A small multi-label image tagger, trained from scratch: arch vit.
Rows from block 5 of a small multi-label image tagger, named by matrix and row number. Rows with one number within an expert belong to one neuron, the router's apart. Each number is 500 + 25 x the weight over its row's rms, rounded and kept within 0 to 999. All counts start at 0. Numbers have three digits each.
After each expert's rows are labels from the 100 images, of 14976, where the router gives the expert most weight on average: "top examples" is what is common among them. Only what is clearly more common there than usual is listed. The data: photos of plants and fungi (iNaturalist). In brackets: how many of the 100.
# router: router (model.blocks.5.mlp.router.weight, 16x160), inputs 0-159
# up: expert up (model.blocks.5.mlp.up, 16x80x160), inputs 0-159
# down: expert down (model.blocks.5.mlp.down, 16x160x80, transposed), outputs 0-159

# expert 15
router.15:470531493464484499524499520499509493528470517515471451496488508509481449448491552517548472459481505489488489482490513531492516519505490521538436537518506520474479501496491504503489483541490470507452486495541547482486454486499455478492451528452456513483455478487524482505499458487506509514474508514457486517497494500507485460474534481479484489523476510485460505513517545515532501501532477483530500483512506483501512522527479546489486523478482482503443494515476455480483520462505541
up.2:514484499478486536492488539518511512466485523469499535510492490480540503526520508447514494501455440488514546489530523491543528513523529448552527515490472521504466524513464509517463525479441492524518523452493489516484485496519516555509507512486516499464514505491499504494496528507463532501503526509476510490488524550517479501504511474495512534465458439489526530477515478454510509459495540545511474502515479477527507526483514506475558517508497451512497503507488501489557493492508515
down.2:525510505499489518459464477523510522522492527527520521517524477548502527534533470519457501482505482518479491485512521522535515528499534502528503515523497497523504512494487464458510503459471492503474512495448455507475512473484471514533491474506509484484542529508452515538499491507476549529491494480485516521533467501489482534559472493522541519513491513448457503493501485465495557489451495540488494530492522527496451488477482463514532502516525465504489543477512489525543515542499542
up.3:502469496497499503537489470476504459554508540465482492511485513514501533503463474517488508528459497565474491534497544470487478535503508491549491471521457500490500476471551511484466512483504468494539510483502510514502543490461483500478509514512487502450513494540517477510518507498534501519512504527524509464479467461457469489480529551504534531474494475503544442521504505500516500480506511509504519486481493507436498469496458500465477542524455493489472561497507503523500503508473524
down.3:488480542539497535485504524471514463482498454457507496500508498483486536508487489482530468487539531478488485514455463525454486497502453503496498496486510537503483514514526510525537484513469535508549512485475488494475495512508497497527493505530560487577483504470538519455510515497505498524540458537494485495517511490511523474492461507463490509481521489522537474482465440511458462509509499504462488475465447467503518493532504490485483485521500504498534469531506554482507492500453511
up.4:501509494502512495496474481544467498517504435528535569496492497488449492486485485500489526487467521487533495493579500482478493505521517505514503519520498523493497511491530488492474482487494558550493496456514511543470520480497498553474528470510486484487486490503519511493469470468498503480504462488500477496502463474502521490512450484510480535478548522530494448528522470474505474512514488498504491496503436480455511504502521500505467529544478512500493506543455493525497527497427482
down.4:500462523547468493460496518439495496487512512507507476513489536494510511497487501546497463500515490504532473486472453498512502510473509454528532491495484500488495519484541472474506484499485513522497513484445493484524471516479522513467489443473513515508498537436522513468502478499505485493494473517492470514493472500570489483481469475499506519517490491511525483497500485540504492513548488532469522534470502519502521562487506481554499461500550485521526508471460580499546510510519520
top examples: family: Cactaceae (37); class Agaricomycetes (30); phylum Basidiomycota (30)

# expert 14
router.14:533478507513477473453533538508488475492543492488472492519507527494518524489511517470518464516527518492516490461461523516480526455459523498456562470438507488477554547528523535485486527476529507502484491541508507517493514493513502521473497491523483502545471525505469517465523533532470466468507501517498526508506540495499496483487485471487517509522481508504540560472484493524474508486536506482448502482495518523491532541493533503545501474461511533495546512486523498506515485486542511
up.2:546498471501537466494493509472478465506519540476463492556496565495494530541515508516463503515490415535488511494520485502486526536479533460491491457485473510509480505515533503491477490506436488543545500537472507500483486522512479508502494510482507515493515480483493527473446518508465527503468528555506495515453502520510526509467545494487494481510500476451512512503489538522515498464491514535497540496530511484523494533522452530503515482521481483493494502479518527488511511497529463
down.2:500465537495501482556505497503530488506476534521532469533531446513510516529499479523453530530515551504495472533430522495504549506472523503472459487539502488485468491512533476534503507514475521490494507471514502474524493481527469559528481512510465532513471526442524460510527516493481519515521501511518477514542478526467502483502493477518528480484525542508450507511474480463491469517495535528472511484489529502497520520527497482516494518538517540496515493529512527490515541516467482
up.3:512540568528494478489508509526471490492534456491515541500496511491461512473514499482532477501488534513532445463507524488497483475452491486501528489468497475509514519474525512469507527479507533489489478480486490494515528504495500545520499470514493447509447534491485548477555499532497487477484475517481512522518504432513504510511448483485513547486507550537517481524475478550470517513542523465467498491464508521512488520510516484523484479480467548492534509493536533491519509491501504
down.3:527548465500489493489481494515470513488487464533480528489491525535461471555544486533492515505475441475523507440545502484512465493522511478519504537446480516523511526493480496460478518514510489510483519488487511523455528517514487503505497484478475523522493550543509492499463498477517537504498502544505520501462499536465548523517526492509481524512441479492489467487526504483519523510522521500521438501476528513492447492471496472484548492485518471490491526452479483519515521498523504
up.4:484478484513486451512505496477494494500465531560509467533503513515550460482530522504494499517508482514483460487436521490518469487434441517487475506494461454483487495470501503487532499493521452473453489490489470437552472503480531516515474504486501505516484539496525462487533478558522499535497529520542506503487524514484498490460529481512506462511487496509465535500494508525483508505502514511493557520467529498514481488503485517515522502502500478476479469489544508485514468508543514
down.4:467539495464455473527473468485494502500450531457489525503503500525495476497513483528497505471441466472510494501504516491526502497466514504537472532549498494480476497478556494494481482505458515512477490489478486521477474509507453524533490450486475499465532552466529508486481465512492530521472477514481488531488507490514505446494513479480541516503493517513481499499480543457543506491497509500557512492493450497497492527498484484465478516557505450469456524505513484475537538502511486
top examples: order Solanales (26); family: Convolvulaceae (26); text has "bindweed" (26)

# expert 1
router.1:496517494494490550543528495480490483514477478554487492481516458514532479498503470471564529506516524487462479524493510511515518520449478523504441484540524470497525520533524497508506484515521533500492498514506505507474470495502471466538516542519542481481446496489480529477540461462511509492480477507462461515552524479494534504487504504497487498454511488524536537500436470496536526497487508485463491473535482517537464463525490503487497506522471497493534497512536494477493482476478534
up.10:521528500519496516507514482523469539486483490529559521505454485501516495528464478514529518501514470481501470510495496461508504491478492488448460497495487476529507498536506485527492498524559531511467466526513489517489474493524483516497503487484551482500514482457494519478484475483480504471505471493495474492511498561466556530545513470511484491502543501454528532453443502498508500503470494536479486533500459517515509500534447490508572487510490487498568490498482513470498481499487459
down.10:518542480498540503503528502433481483510518513537522505496465479506490462534524455538498507516516483471466473498524517503526502547482517495483543451483510497523549473501476506481480520540503519459506554541519507516544462498467476455507530509531522480497548502535465488479503487459550486497478506511473501474512486480490498536520513521485488499524524519463480504509503514543494521506481460546477502518544516523543478509455541495522539459508503487484500518491487517494510495512480476
up.11:471516525499476504457517557533498514478488490514507522524487510502522508509449491481510517507525474472484494515489496471506532516507484507466486502497463517529540516510516505527492488519557512522487478525519484505497471483514511506503466520509527516487502507445489519510509496473515532472486464461491441498511524560488495517527475473515532529479531490477515538420463514438490492482447497531488454533505493520511525507567482500482547498498495489500545487477515510513518486481465447
down.11:534529476522537502508508498487491496503519503525520518504505491526497439561502450541476465516513461517449489532540524470523511532484517518482523459541506495527561475472472499447499469545511525472532535522533516473501491493469474479502516489504514475491523521514463468445508501448511508483534446509467503483509477504474526518516502493461494502522537483491472498485505492521506524510473470564481507502537518493521496469488498500521531463495496457511531509509491502511492502514486476
up.12:493533515530496523472523495521479519494543481511554513519502490492512492535468480533500504529504441525485479482511507462520509522516488486461473491475470499548533513512449525503474499529500528499512510517511483485493472482492487470534475495495517465453505469477471502513510485459514518468501491481487464502488498536455504542523490488498495481518551489473558524450464536512511509506463472531488480516518475469535510507519461510478599481508493471515550480503504512501523487497491470
down.12:519544473492575482532532543484491496490510526519534488511495481521501456544495489509469484524499462480503488511543541475524497531482498507501496447526504497514564490504503506479472503554495502511508519517548513482534487509452482498481507493501481536493530537538474482477469504471574489477490486539476502484472504497482521505468530504508501506520509446476476479506527507531497501494483494568500515518534547487521510506527520529479521460484486474504522511476496492486487494484476444
top examples: order Pinales (36); class Pinopsida (36); family: Pinaceae (34)

# expert 13
router.13:483514540546518489508519492469508500510523484473499502480507518482465484478497521487518463512480552520528480465513496512485477480485522491469534512478498442480498529455470518463546536477489515471488501522467531512540493508458515504512494471500477460545476491495467524461512486543488473509518497507514524523498490486496479494498468526464515538541479539514501428532515519550466514538543486496471508473472472515489548558493485502529475489470515543527498517492530506476507493486516519
up.10:522493459491532519472477505498514510512504542458504508502495499506484551544493503488483508508505527557530500490565535495482539504552527477476479483500480543498488509528491529506482481479475502522508510500512509529439520517521456469483499503446475476462504499517483476493524531492453577485478537490534519485483464481489508500517503545503500522483510504473455499509555518488535547488516538501521493486535519504518460512478468488497484493468467503497514535511517460486454498509510477
down.10:484485557497432470462535541497519507471503500467507491475505500522553520509501519464525479522539506510549498510447519472522515471531474477504458492484482508498511531551474496529477524523524520505476520446510459481505513494505483513512466472477492490512475546445505523514523513487495480489522495524509539508502503516475494534552526483482514473491460475516508536480489488504498482497501493473516497539466552523501510546531486494516498508494514534463521489504490518459564480533495510
up.11:520518495544567454534517476449495489523482485543467448532514469509483522515481513501493513536527501515444471488493493533471477509430525553455514497487487472499506509498529501508560498492505500463496486569457517494525536534486498491508487518520513504565486518494504538469463491541519519528520514535535522520485494519518483510509484503475524484538473519517475484495483495510474481494494507518484476484495486519542506489521492491525495477479494498492516508480529557501489499483518527
down.11:489511531477460529520535545505506504491491541468493490475480475527498506523490468526523511487448509483475478498459508502511521531526493503486444490522509528404517497516512485533473524523520521544499511507494538492486506514489483489529477509472461508492491503514495471490520533457501470510492526544489510528524476511520478426506508477477544493483499502479505501466496501489493477434471486511529464481520451506505551485517503492496516533530488489496485506473505527469552451531485499
up.12:492516477463490537464485536504449477514551474498485531536467513481500469495501534517457513477495483550499512468538526487534520543534492473495484514491437532530518484507491478478467471504517496524494504454492483475453526435520492491484489476506507460453497511505502485513546489435508498483514511463513462488501457485528494529535457511564509526472504484509485508496524476487523483506483491500524505521503498487490514479517500487484521515521478444470484501513482484543529524518502489
down.12:507547499486491529521515511550528480506473514478504482523549471489491473501523497512463497475481531480487503512464544513504524497467523500493460549538510484527499514502533479458517539485440539486498454500505517512520510480464455527515501455491504494505502501504484490461494494475470524506515496512447552536519475484494486511491477446488512493510518533463450488524488485502459521528501503487469458443520538481492490499499527527505512466477534473523506455503491446476499535492494522
top examples: order Asterales (67); family: Asteraceae (67)

# expert 7
router.7:535470491548512561487462492527467489520546522485522532522503456504488517522547466531475564494504473514515493495519490486496519522512544515459479545478510468496458481526497493500493522494506455508506482495503531535450510524494516507487554476530501503489544462505503461487474479514481503498526524490525535475489454503491461506512486465502469495519517478488506492519495537526510498523483499520532529482519468487519495503464500487543525530526507487537512520521420465511494506481536493
up.2:520467546486493509528472524553485521488477504504515542510517520512500525532494497509479492556462521527528537508505508454521475473531514481489493501510434535485465506508525494495468487510530508510497474432459503496499536494480460522488473484480485462470513513467540494533469485477517515500531511474524478520507478507495459488497501473514563479493494453519464471507469466487468463491490521520536532504478515471471516507518529485525473503530427497494479514479470525529502507514496500
down.2:489513449547499509485516534505556490484515488512518489514519508483474459509490482490483474473584484496473509565514457508474536511477493510513509510510539513497503463504490501480538474505488499484515530549555547478488503509487482502469511516494527486523470475547501481458516514492495487486502491493490485497556506481497544479536494518429442515488520489517495490443512529502503502533518498467465500498548490478523467489497517503524509470471519507534514466519517468515491509487537497
up.3:528461542492493518479483528550480519519457517507520533522501521513488510537506496464501498543486507504548506491507517469514469487519518457464513524479462524473466523502518476513498493478562498520494508435466503505492483474484504541494496489456478462478515493459522508514472478480505530514523518448519486498515474520524470476508494481524575508501484506483474507507445452475485486497502515545500503529468502524480499540480535463528474511503458508487505528493464517500535530539491498
down.3:506471456542510530489502516480513482477524492523504490505516514498481445508522487504495486495537491485467500555504455513497531516488487515508533495502528487486501475497481515484514464485487492499522539532542547484494500549501491497485519504509504499482473471553477466456518482469490472499497497475470482490541474444510546445544492500432464507509530518519500491475521519517501533550539499474454534505549485478547477481489532511538506458481525497532528493524505484492491517487540490
up.4:497498480456502518483506513487464508492523528481511511481498456500448484499481444517609516489489504480501473528507493482543523520469491519545487502503521444506472474511536500559458494491489524535548511498528506498488546544520492459477534467514510511489505492547540479495522502509502532496497481489473483475487481516506520505519489486501473510500542513544519487535497482508481480507493495444539498501526490485525489463492474474462510489524530519500525513527491492493470511505445489
down.4:493547508487527484507517491507561480508462492487520502464530504520490479500488462457461497517478496477459478551514503517489533511462466508537473518502508530498444515488529453509525557520478557521529511486481510487491490512498467521496516505506498500536476537464548512484531516493560502525494509561487473482538526525487509485484509493538522476480514459494474492519475471461491487495503527489474460512463502492483492547523503480473489482533495517499483502477474523524513522518443526
top examples: class Liliopsida (42); order Asparagales (35)

# expert 5
router.5:488448492467515509485495509525516507513481554478512484479540447525471538534491500456476473536493560533489551527507531490480504517489515530465494500497511488485499485543525541499464527473498522492532468507467472504489576555506471476499511515519513476517546519547525492485501479535513509496508506489519510503486518511504484497495491504504522479462470457547489514476488489485506522492498534525519510490490530514492478460468535490482484468513472538508516534491513558479452477519482488
up.2:520496490505514512443490544516508489432523503529487469532486503497499507529529500510467529454560498495446496504513499487512490498506487515482493525515473514512510472542494509514516462490501477495493486537496511481486496487563477500493469478537496497494514494501484497541513530481498503461541507446582450494526428494503504500528463498519502523482526533485470497451511509470456500485435473495496468529493490477501524493494491497494523522462510499513540492524494487528498486461527484
down.2:511551501550515485456533506469497492507509469492494480511524455540502524483491490508484496473540482529476467478478495511543485547486452533494475510515498509515515496510505480477513544581462509455495525465502466467469476480449492472544502470532527490528513489491512508480529482509506519503497464568496470549513499546532522504473481500501520533509521481522529499491458475484525516488484494502463487476527490492509502510539489493501519513517490490513498482480493526511472476513474566
up.3:520513486543471485451487534491522493435545503522488496550496512515519512509500516519502476474540435509491487500463462499568471479493475539525491452482515490501529476486456495461528507491459468472517513502496486455498488488497516505493447475506541486508509518499501514474534551492532522482522466513509483466483481479501520498490505508518503525513520510469503483534490489516464560547488457472471496548491497490481500492542488484532543469502519501508544498505501522498524499494528512
down.3:505534481495549498502480498486512498535514510562510508519514490532505472459493496491448492497511458554489489510545476515512484538479492549498484549507475479554503489473517486474525486510494526502459476451517516467453487485494476500496502467532502464528520490468504483525501463503521514499503471507499487499515525544501518541497481504543547526495503456514469503511534493451516516485463508512504492555453486538501525501527492453509506513502502480538472533528461531534484499467509525
up.4:538503475484524492452506517469479523497539517479512556449513513507527516504493502484469483512476465496504543518528494512513517533501512486496504508473552487505479551518522493473475485479529529485507519528435489522463539530532493492468559470543516529501525541510536495495442469492464525490504467520508544495499531553527533523493488523495504512540494468505534507486518521486479527530495508499495475494500531507476501500487531464483508483479521497515506521462485539538489479535535465
down.4:498513469490490517477491501468526488513509500526454471511489491539519487518536528516526510465542474473478488539486493499493527498458489510480497491496507495497520542480462491508532460488489482528481507529528525496491433468485456501532476528456473515492550448474436491479504562484500484517509524492515498503479493534508495486468512511429476518513482548443493498512502469478502516534532481477467504493531516525477505505499473520516467547501543491506499512483509526464511505550476491
top examples: order Lamiales (25)

# expert 2
router.2:485521532523470499534521502544500494505510499492460548487497513514544458511500518491533509513478466479516534506523498470523531475526520494500534493485508526498508516523489501502472509506455516492519533444492484510505467470499505557522509526506498486454482479493501525501527520455457497489532498520486483441566504490485518492530526506468478523483494465480532541488467510495502516478516477526473503466557457466500478526513497521509550492550476464444477508506506469536544479496488483
up.2:494529507496497533493491528521464478479531537479490515506524513495524496520524541493513491470476481531499519474543563458536514472517529470501505516546491491519532513516487527506486505474442486494481459491484483496490483480536516505543470516480495498454494492481473542488513544488444552474470484509489534502504537495490461509501488494446487523465497501440522521490498479477492547473454484517519525474519499489545528501505477532486521504537480478481519504504551483482512505463512543
down.2:536495482476490517473522516508493509475514532461530501448532525555482494551468481453515483539458500484520514487520520473520492520524493551535518479509506532511499537524502530505489495504514468508507524516501509522486501523501512478456517506507483511500477525508512530509495467493515537518494458522483554461469530486499498519457539510520519500548502487522523502465519531493484498473444514521535500522521530490512494550483499505456489466494466502465489559517533450536541514517465476
up.3:486539501507478520499517526510476480485524519488480519493495504495528483508502532474546493481481497526499515469533552464524530494518526500514494519556503496521547514518484516502489529506439499507457468481486486506489497481531518486545483512501500514456468498470478569512523539475441541480462472518472541495531551491500457513495490507468496509477482478470517530460520492477513529455449479528515500478521495502547535498511483515482500503502484453484510498497549480501511491455498539
down.3:555495479468503519483498513522492518481505545470506510462535539560484502557488498452514486547440507497533519483524524467533474506521500514515520459509494524491519536532494523507493485514523446505513505528497519517502492519501524480443508522513481513484501526506495512510474479475519539512497477485507537477457523499508499505466540511510522500552500482508532476478499524483476504468434494527545494504522532499511537532489494511484487475493471502458522561510516456517541513499473481
up.4:486514506497494500515497532526471478480538531507451516525523509498530489500518518500517483480492495549496510499524542469516516499513532493486500501572496483522545511489513515495481510486452472524471452488464487472488482458535512502516457508486489510456471495481481542492521555474452523460485483518486518496539521480518460513516480475460490524464490491458505511491494459452494538470468464516511534477519498501515537482549487514507505506524476457491518499485533484521514521454537544
down.4:556490476478506536484501511528500524474506533480525502469532530567503484568499488454491470561456489501516516504513517476517496526521522524515522467510504524505520542514474519499484485528526444509523519516502517506483505518489511479445517523493486508472506540511476488498486481488523540494499467500490539462480507491498517514473537505508518509538513467507523476467497522474482519493456487547534496514524529500511508534482493515467505462508479486455523557494521450541538509499472473
top examples: order Asparagales (73); family: Asparagaceae (73); text has "yucca" (62)

# expert 11
router.11:509495471479518506508517513453508518509462537485503493466466499547514493540488523514496543497495497456494503528472502504542503528512452523527470492494476511470475496501512465554481454530520472529543531470504466485506512508507489518472493508497513547467507512472556470538495502479544534507506479490534474480483486535492515474446546538535541485522480495469484474490520480474482516468502534521506491529485529522513515514478495480461509516492515474491455527485490522516530489559465485
up.2:472465519505494461499540499539523504492525511493509492500519514478539491508477496459462513509516550499484474504499505536482528458480475527474541525503503492515499532530490510490498562488478504480467497488508497558517511511488499524528498529515474476525521513492490504520523501561492449511479567492499508493501514442459467518498490507502492439509527501537505565502494548510483486494489516509484531484536490465533498548505537523492497484527486521479480469502525459528502452474544513
down.2:462502522495475466489500497529530464553485516501482485525522453457491536476520517481466487525518532524467461503469496517464520502468528517472447484510497479547509512479508500463509510502489521478506468460484514505485520508511455509507500527509496473549494498473477437485550520524500527503498511484543464533507500530488486559490445501491506510455489527535482492542514443505472496496547501504498471469458481527500503498517447491511472520512490513488523478476482514510465477479496510
up.3:511466478500506506524495526498545457489489512514488433556539453515504500496521454493472550496545497485458481549511473498458540506496496514475478514559496498480516446508551504537547505495515531480503497512535546495521499517488440489506476512531472499493543507512474486493484561491518510512499510509498503530518496505431470479501495454488517468463496492512464482475500498478491502505475475518463499501506483510541498465478507487541519514468514500516514488521496517477483509478521486
down.3:498487478504518528506505497452535505475527512509530449511444492596513500491529478521472482482518478496487498547491508509529490525498483530503512492510518480481487473503475483485493513517477522500506579514499494461486492468460487476546505468492503534486524488531505489519509502487514458496531479539495527485533485477460522432492535519497503502525522506478476481469519525494503513528468490553453494545511509498496468502518502509504529522471508459547522497500528514473539468529491478
up.4:457489532541532478485545477504513502488515531472514492488505501485530484514475503484494507498500528497494451500472495544481515480474482534497513511533530462512516529509467496508511537500478485475471512487511508544525511483442498497509463517499514474514516513485499481517521496559510475501498533522505508486490501434447478514511505506500479441527516490501509559532513536537498497520509514517491500457512505457559439536506505520493491481533497480501498451488533470524514432475545523
down.4:463491538510485470474518493525528492542471506493480476497516472477493553458502536479459509530477552506485458468451517498465505508476510518486467487490501485538501515495499499476510544514485511463480481457465513536536537480502482478509502525496474493535505492456493468527532534548507504495471510500551499538521508525500469559483455520501510478476485526511482493544541474521496453481543497501504478471447494521503505529483478491508461519515505522451493481469485508513491489486507529
top examples: class Polypodiopsida (40); text has "fern" (36); order Polypodiales (27)

# expert 4
router.4:455493494503487482530454455465530470496491519518493479508526497517490497465481511482499517470477534510540498512497499529479463489516471473520478528556491455503475478467530465509554482484440492509505468463478502505554458470497542520508499524485483525452496510458498509501524481537518506534475487487487504494483485467539489490486475526517510520481492523488465457529503463497526487548509489539509546539488468514488496492486467482538476502507490460478497534514502527493470531505454531
up.12:476530526489502514496476464485479524508524438545535548514538484480509513469498473475488515461468543529507505479552548485498484502565485490480487505507487498540513526479463478478498470494497557526446460509485494531519482466504536465534516492523511457464520483473446515523510464511500497493489468448507517509496479504516498529511463545521500499469508532521499484515532463491531482524480495519483490516491493503463506492479510487507475502550509492492496494521526498527453495506456505
down.12:533528441490498467470481481501486519509532504549480518512497505497456467532495519488508478505485455552456519487545453535475496494526514537487505520461494534536523505462469479502560497514524474500479489515524541527470535501503514486462467497480511482564461518521523493494490556523518532523509514535489521463473503541506517527474498502514487503521473443534492525463517481452518492496492499513552463501512493503498480486501476492474517500498498486520479502502478502546497475482509490
up.13:501418501485501486519534483507491476500492551548468449495469453473552494492497503491554484491520504495503478544476509468516496499468478491469485459494521459512497490511518527517488524549504475455463503490523476517499496506494475509495514507464509522520525470519509517480532524497487454487532521561516493505525511514465510524527497478461465489522534486536515503510465489482529476495505476488474512499527480465479503514503497509499511521441444526478502491509527485460468519450535499
down.13:506478493507500502526517478503496527507510530505517496464466488536528502505492503456502530496499533504493505511522508513476523551544509510542464479508472532498456479529516448509519522542493530479446517473480518524465548471462485476496531457515494502515516509470562497541506512531516491497465481541523496498566490503451477534517473569506491479501480492518500501508514467526498485476462519511462456528500477490486482506481491454484488497491489492466459541495537491533505504506468518
up.14:472503521443489463504474449477526517522451490519488494471473490490489500453509489542473472505500488469494479539526514491469495520507547506570557510514520566510499488475481509510487433484520506493520494490489514506529524481502492497474518509537496515463506446538509493540495486519491486513492482474513490492506478496521511506501497523479480497484493523545525500506550504512516433479533489533534469494507495493462520496492472490461478526476470509549512511522493487539495514540479452
down.14:516506490497506515517569510463500486508474503471445479521482501531525543511494491482516530523513518458526505510497464520477492517494543474470505452455490518514495554548557469505520499488527500518484547562507467547509484497492486489529531517483517531512516504510498514498493486485467456534523486511515487503515480491559540520462490497486494526471491508481550493485468510517493499491505496539464509478537497477504513508494476479508502503513520484449452538449524505509549501528522490
top examples: order Ranunculales (31)

# expert 8
router.8:509491493463519475489529481485501519430551552434492500515484479487536513512461512511490478477538493479561515494528499558499501498542470511510481497520544469497485507518512492544548510479501516526505536496506500518513529479526518482452497463497544493510478537480513512483501534536482475463485466524500504480489517498517541496510526491530497493488528497510527533505529469544526517497464505510517540457519491496513489474490500501457481477481522455534521464519507520488506466476541481
up.10:471471488481492460545517509513516497472516557464487542520503506514498462473459493518509483486491503511531485474506506557491490498521474536499494515525502457454452486467517493535548552464482472519493478483520539506521516464499541507462467486461478492492485525485491511495529517522511466463436485490538509491529516512525442459465504517513526497509488513495509546519495492530518537511477501504508541499496491509533533460479493499479515499499526453528489500494498501484509479459555499
down.10:498476531492505467506495485512472502469515539505494498474481495453495464475499519510534495462463499496507495536509510468474485508459510491452474501541501463524521472496523542554499480520507504483480447531548515491511515511533468486483463525527494511481466462525513505484501502525495474453475499503520488522521497499527526524526478499466455477493543483496503499510498476523518489489511468479533503467490486491535547473540506546452493499474475541529546458515500472458470485447518460
up.11:482463501501475454531503503514518499471502564467499536522506484508506481484459487511521483495507517512529488492505503544485499505516492530489496507531501453451455498478525483535552570465503486507512484497519531510522521463503540497456461471476463483496498520490496508500538506532503461465437491478550508482538505499527429451482490513516534498494488504508513546523497493533503536512479507510508532490493487518515535466488498483482527500484522456534492504477490502493507484469555498
down.11:492476529495509464520487482510466505470521546510485506472481498450495472473494528509547491468456503499509500527511507479475477499451514491456476496535496471528521471490518545546496489519498499480487449538535505489513519513540467488477457525523491498474473465523516513477492505528489477455483500500513481523517508507521531520528474504459464481485540473501509503511496478522515493495509489475542508455489479494526536461533515541459491495481477545518549456519501477461463492447520460
up.12:490516488539459534447541509481458500497544484513518493523517456515510492506485461526557501464546504466500467516513509502528512481487447526477496497483545476500537492526491521505492534529470501472503518506527510494488502506489526487487520497527482508511510465527458474477549521479484503521509451489486486456515512550481516496557464482472491548519506516516558494513459496496501528551481478483480500498535481517506490519461521487494492497508537513501543501557518469488464502507470500
down.12:532521557550452492466519503521535470547441473456499509526541518546491546547494474506469501489495534478499481519453514520491500513524503484495514509482514533477499514514507473495517537502507548472540530469472483534528494477514471538513507543502497465527500527482488508493503513498503502521501516506491476516513497512527487486511489476502541512457493499490501486525466505516529475517551500503493482480478508508480488524477493451526474515533491540456487526466461531520524515556490545
top examples: kingdom Fungi (42); class Agaricomycetes (26); phylum Basidiomycota (26)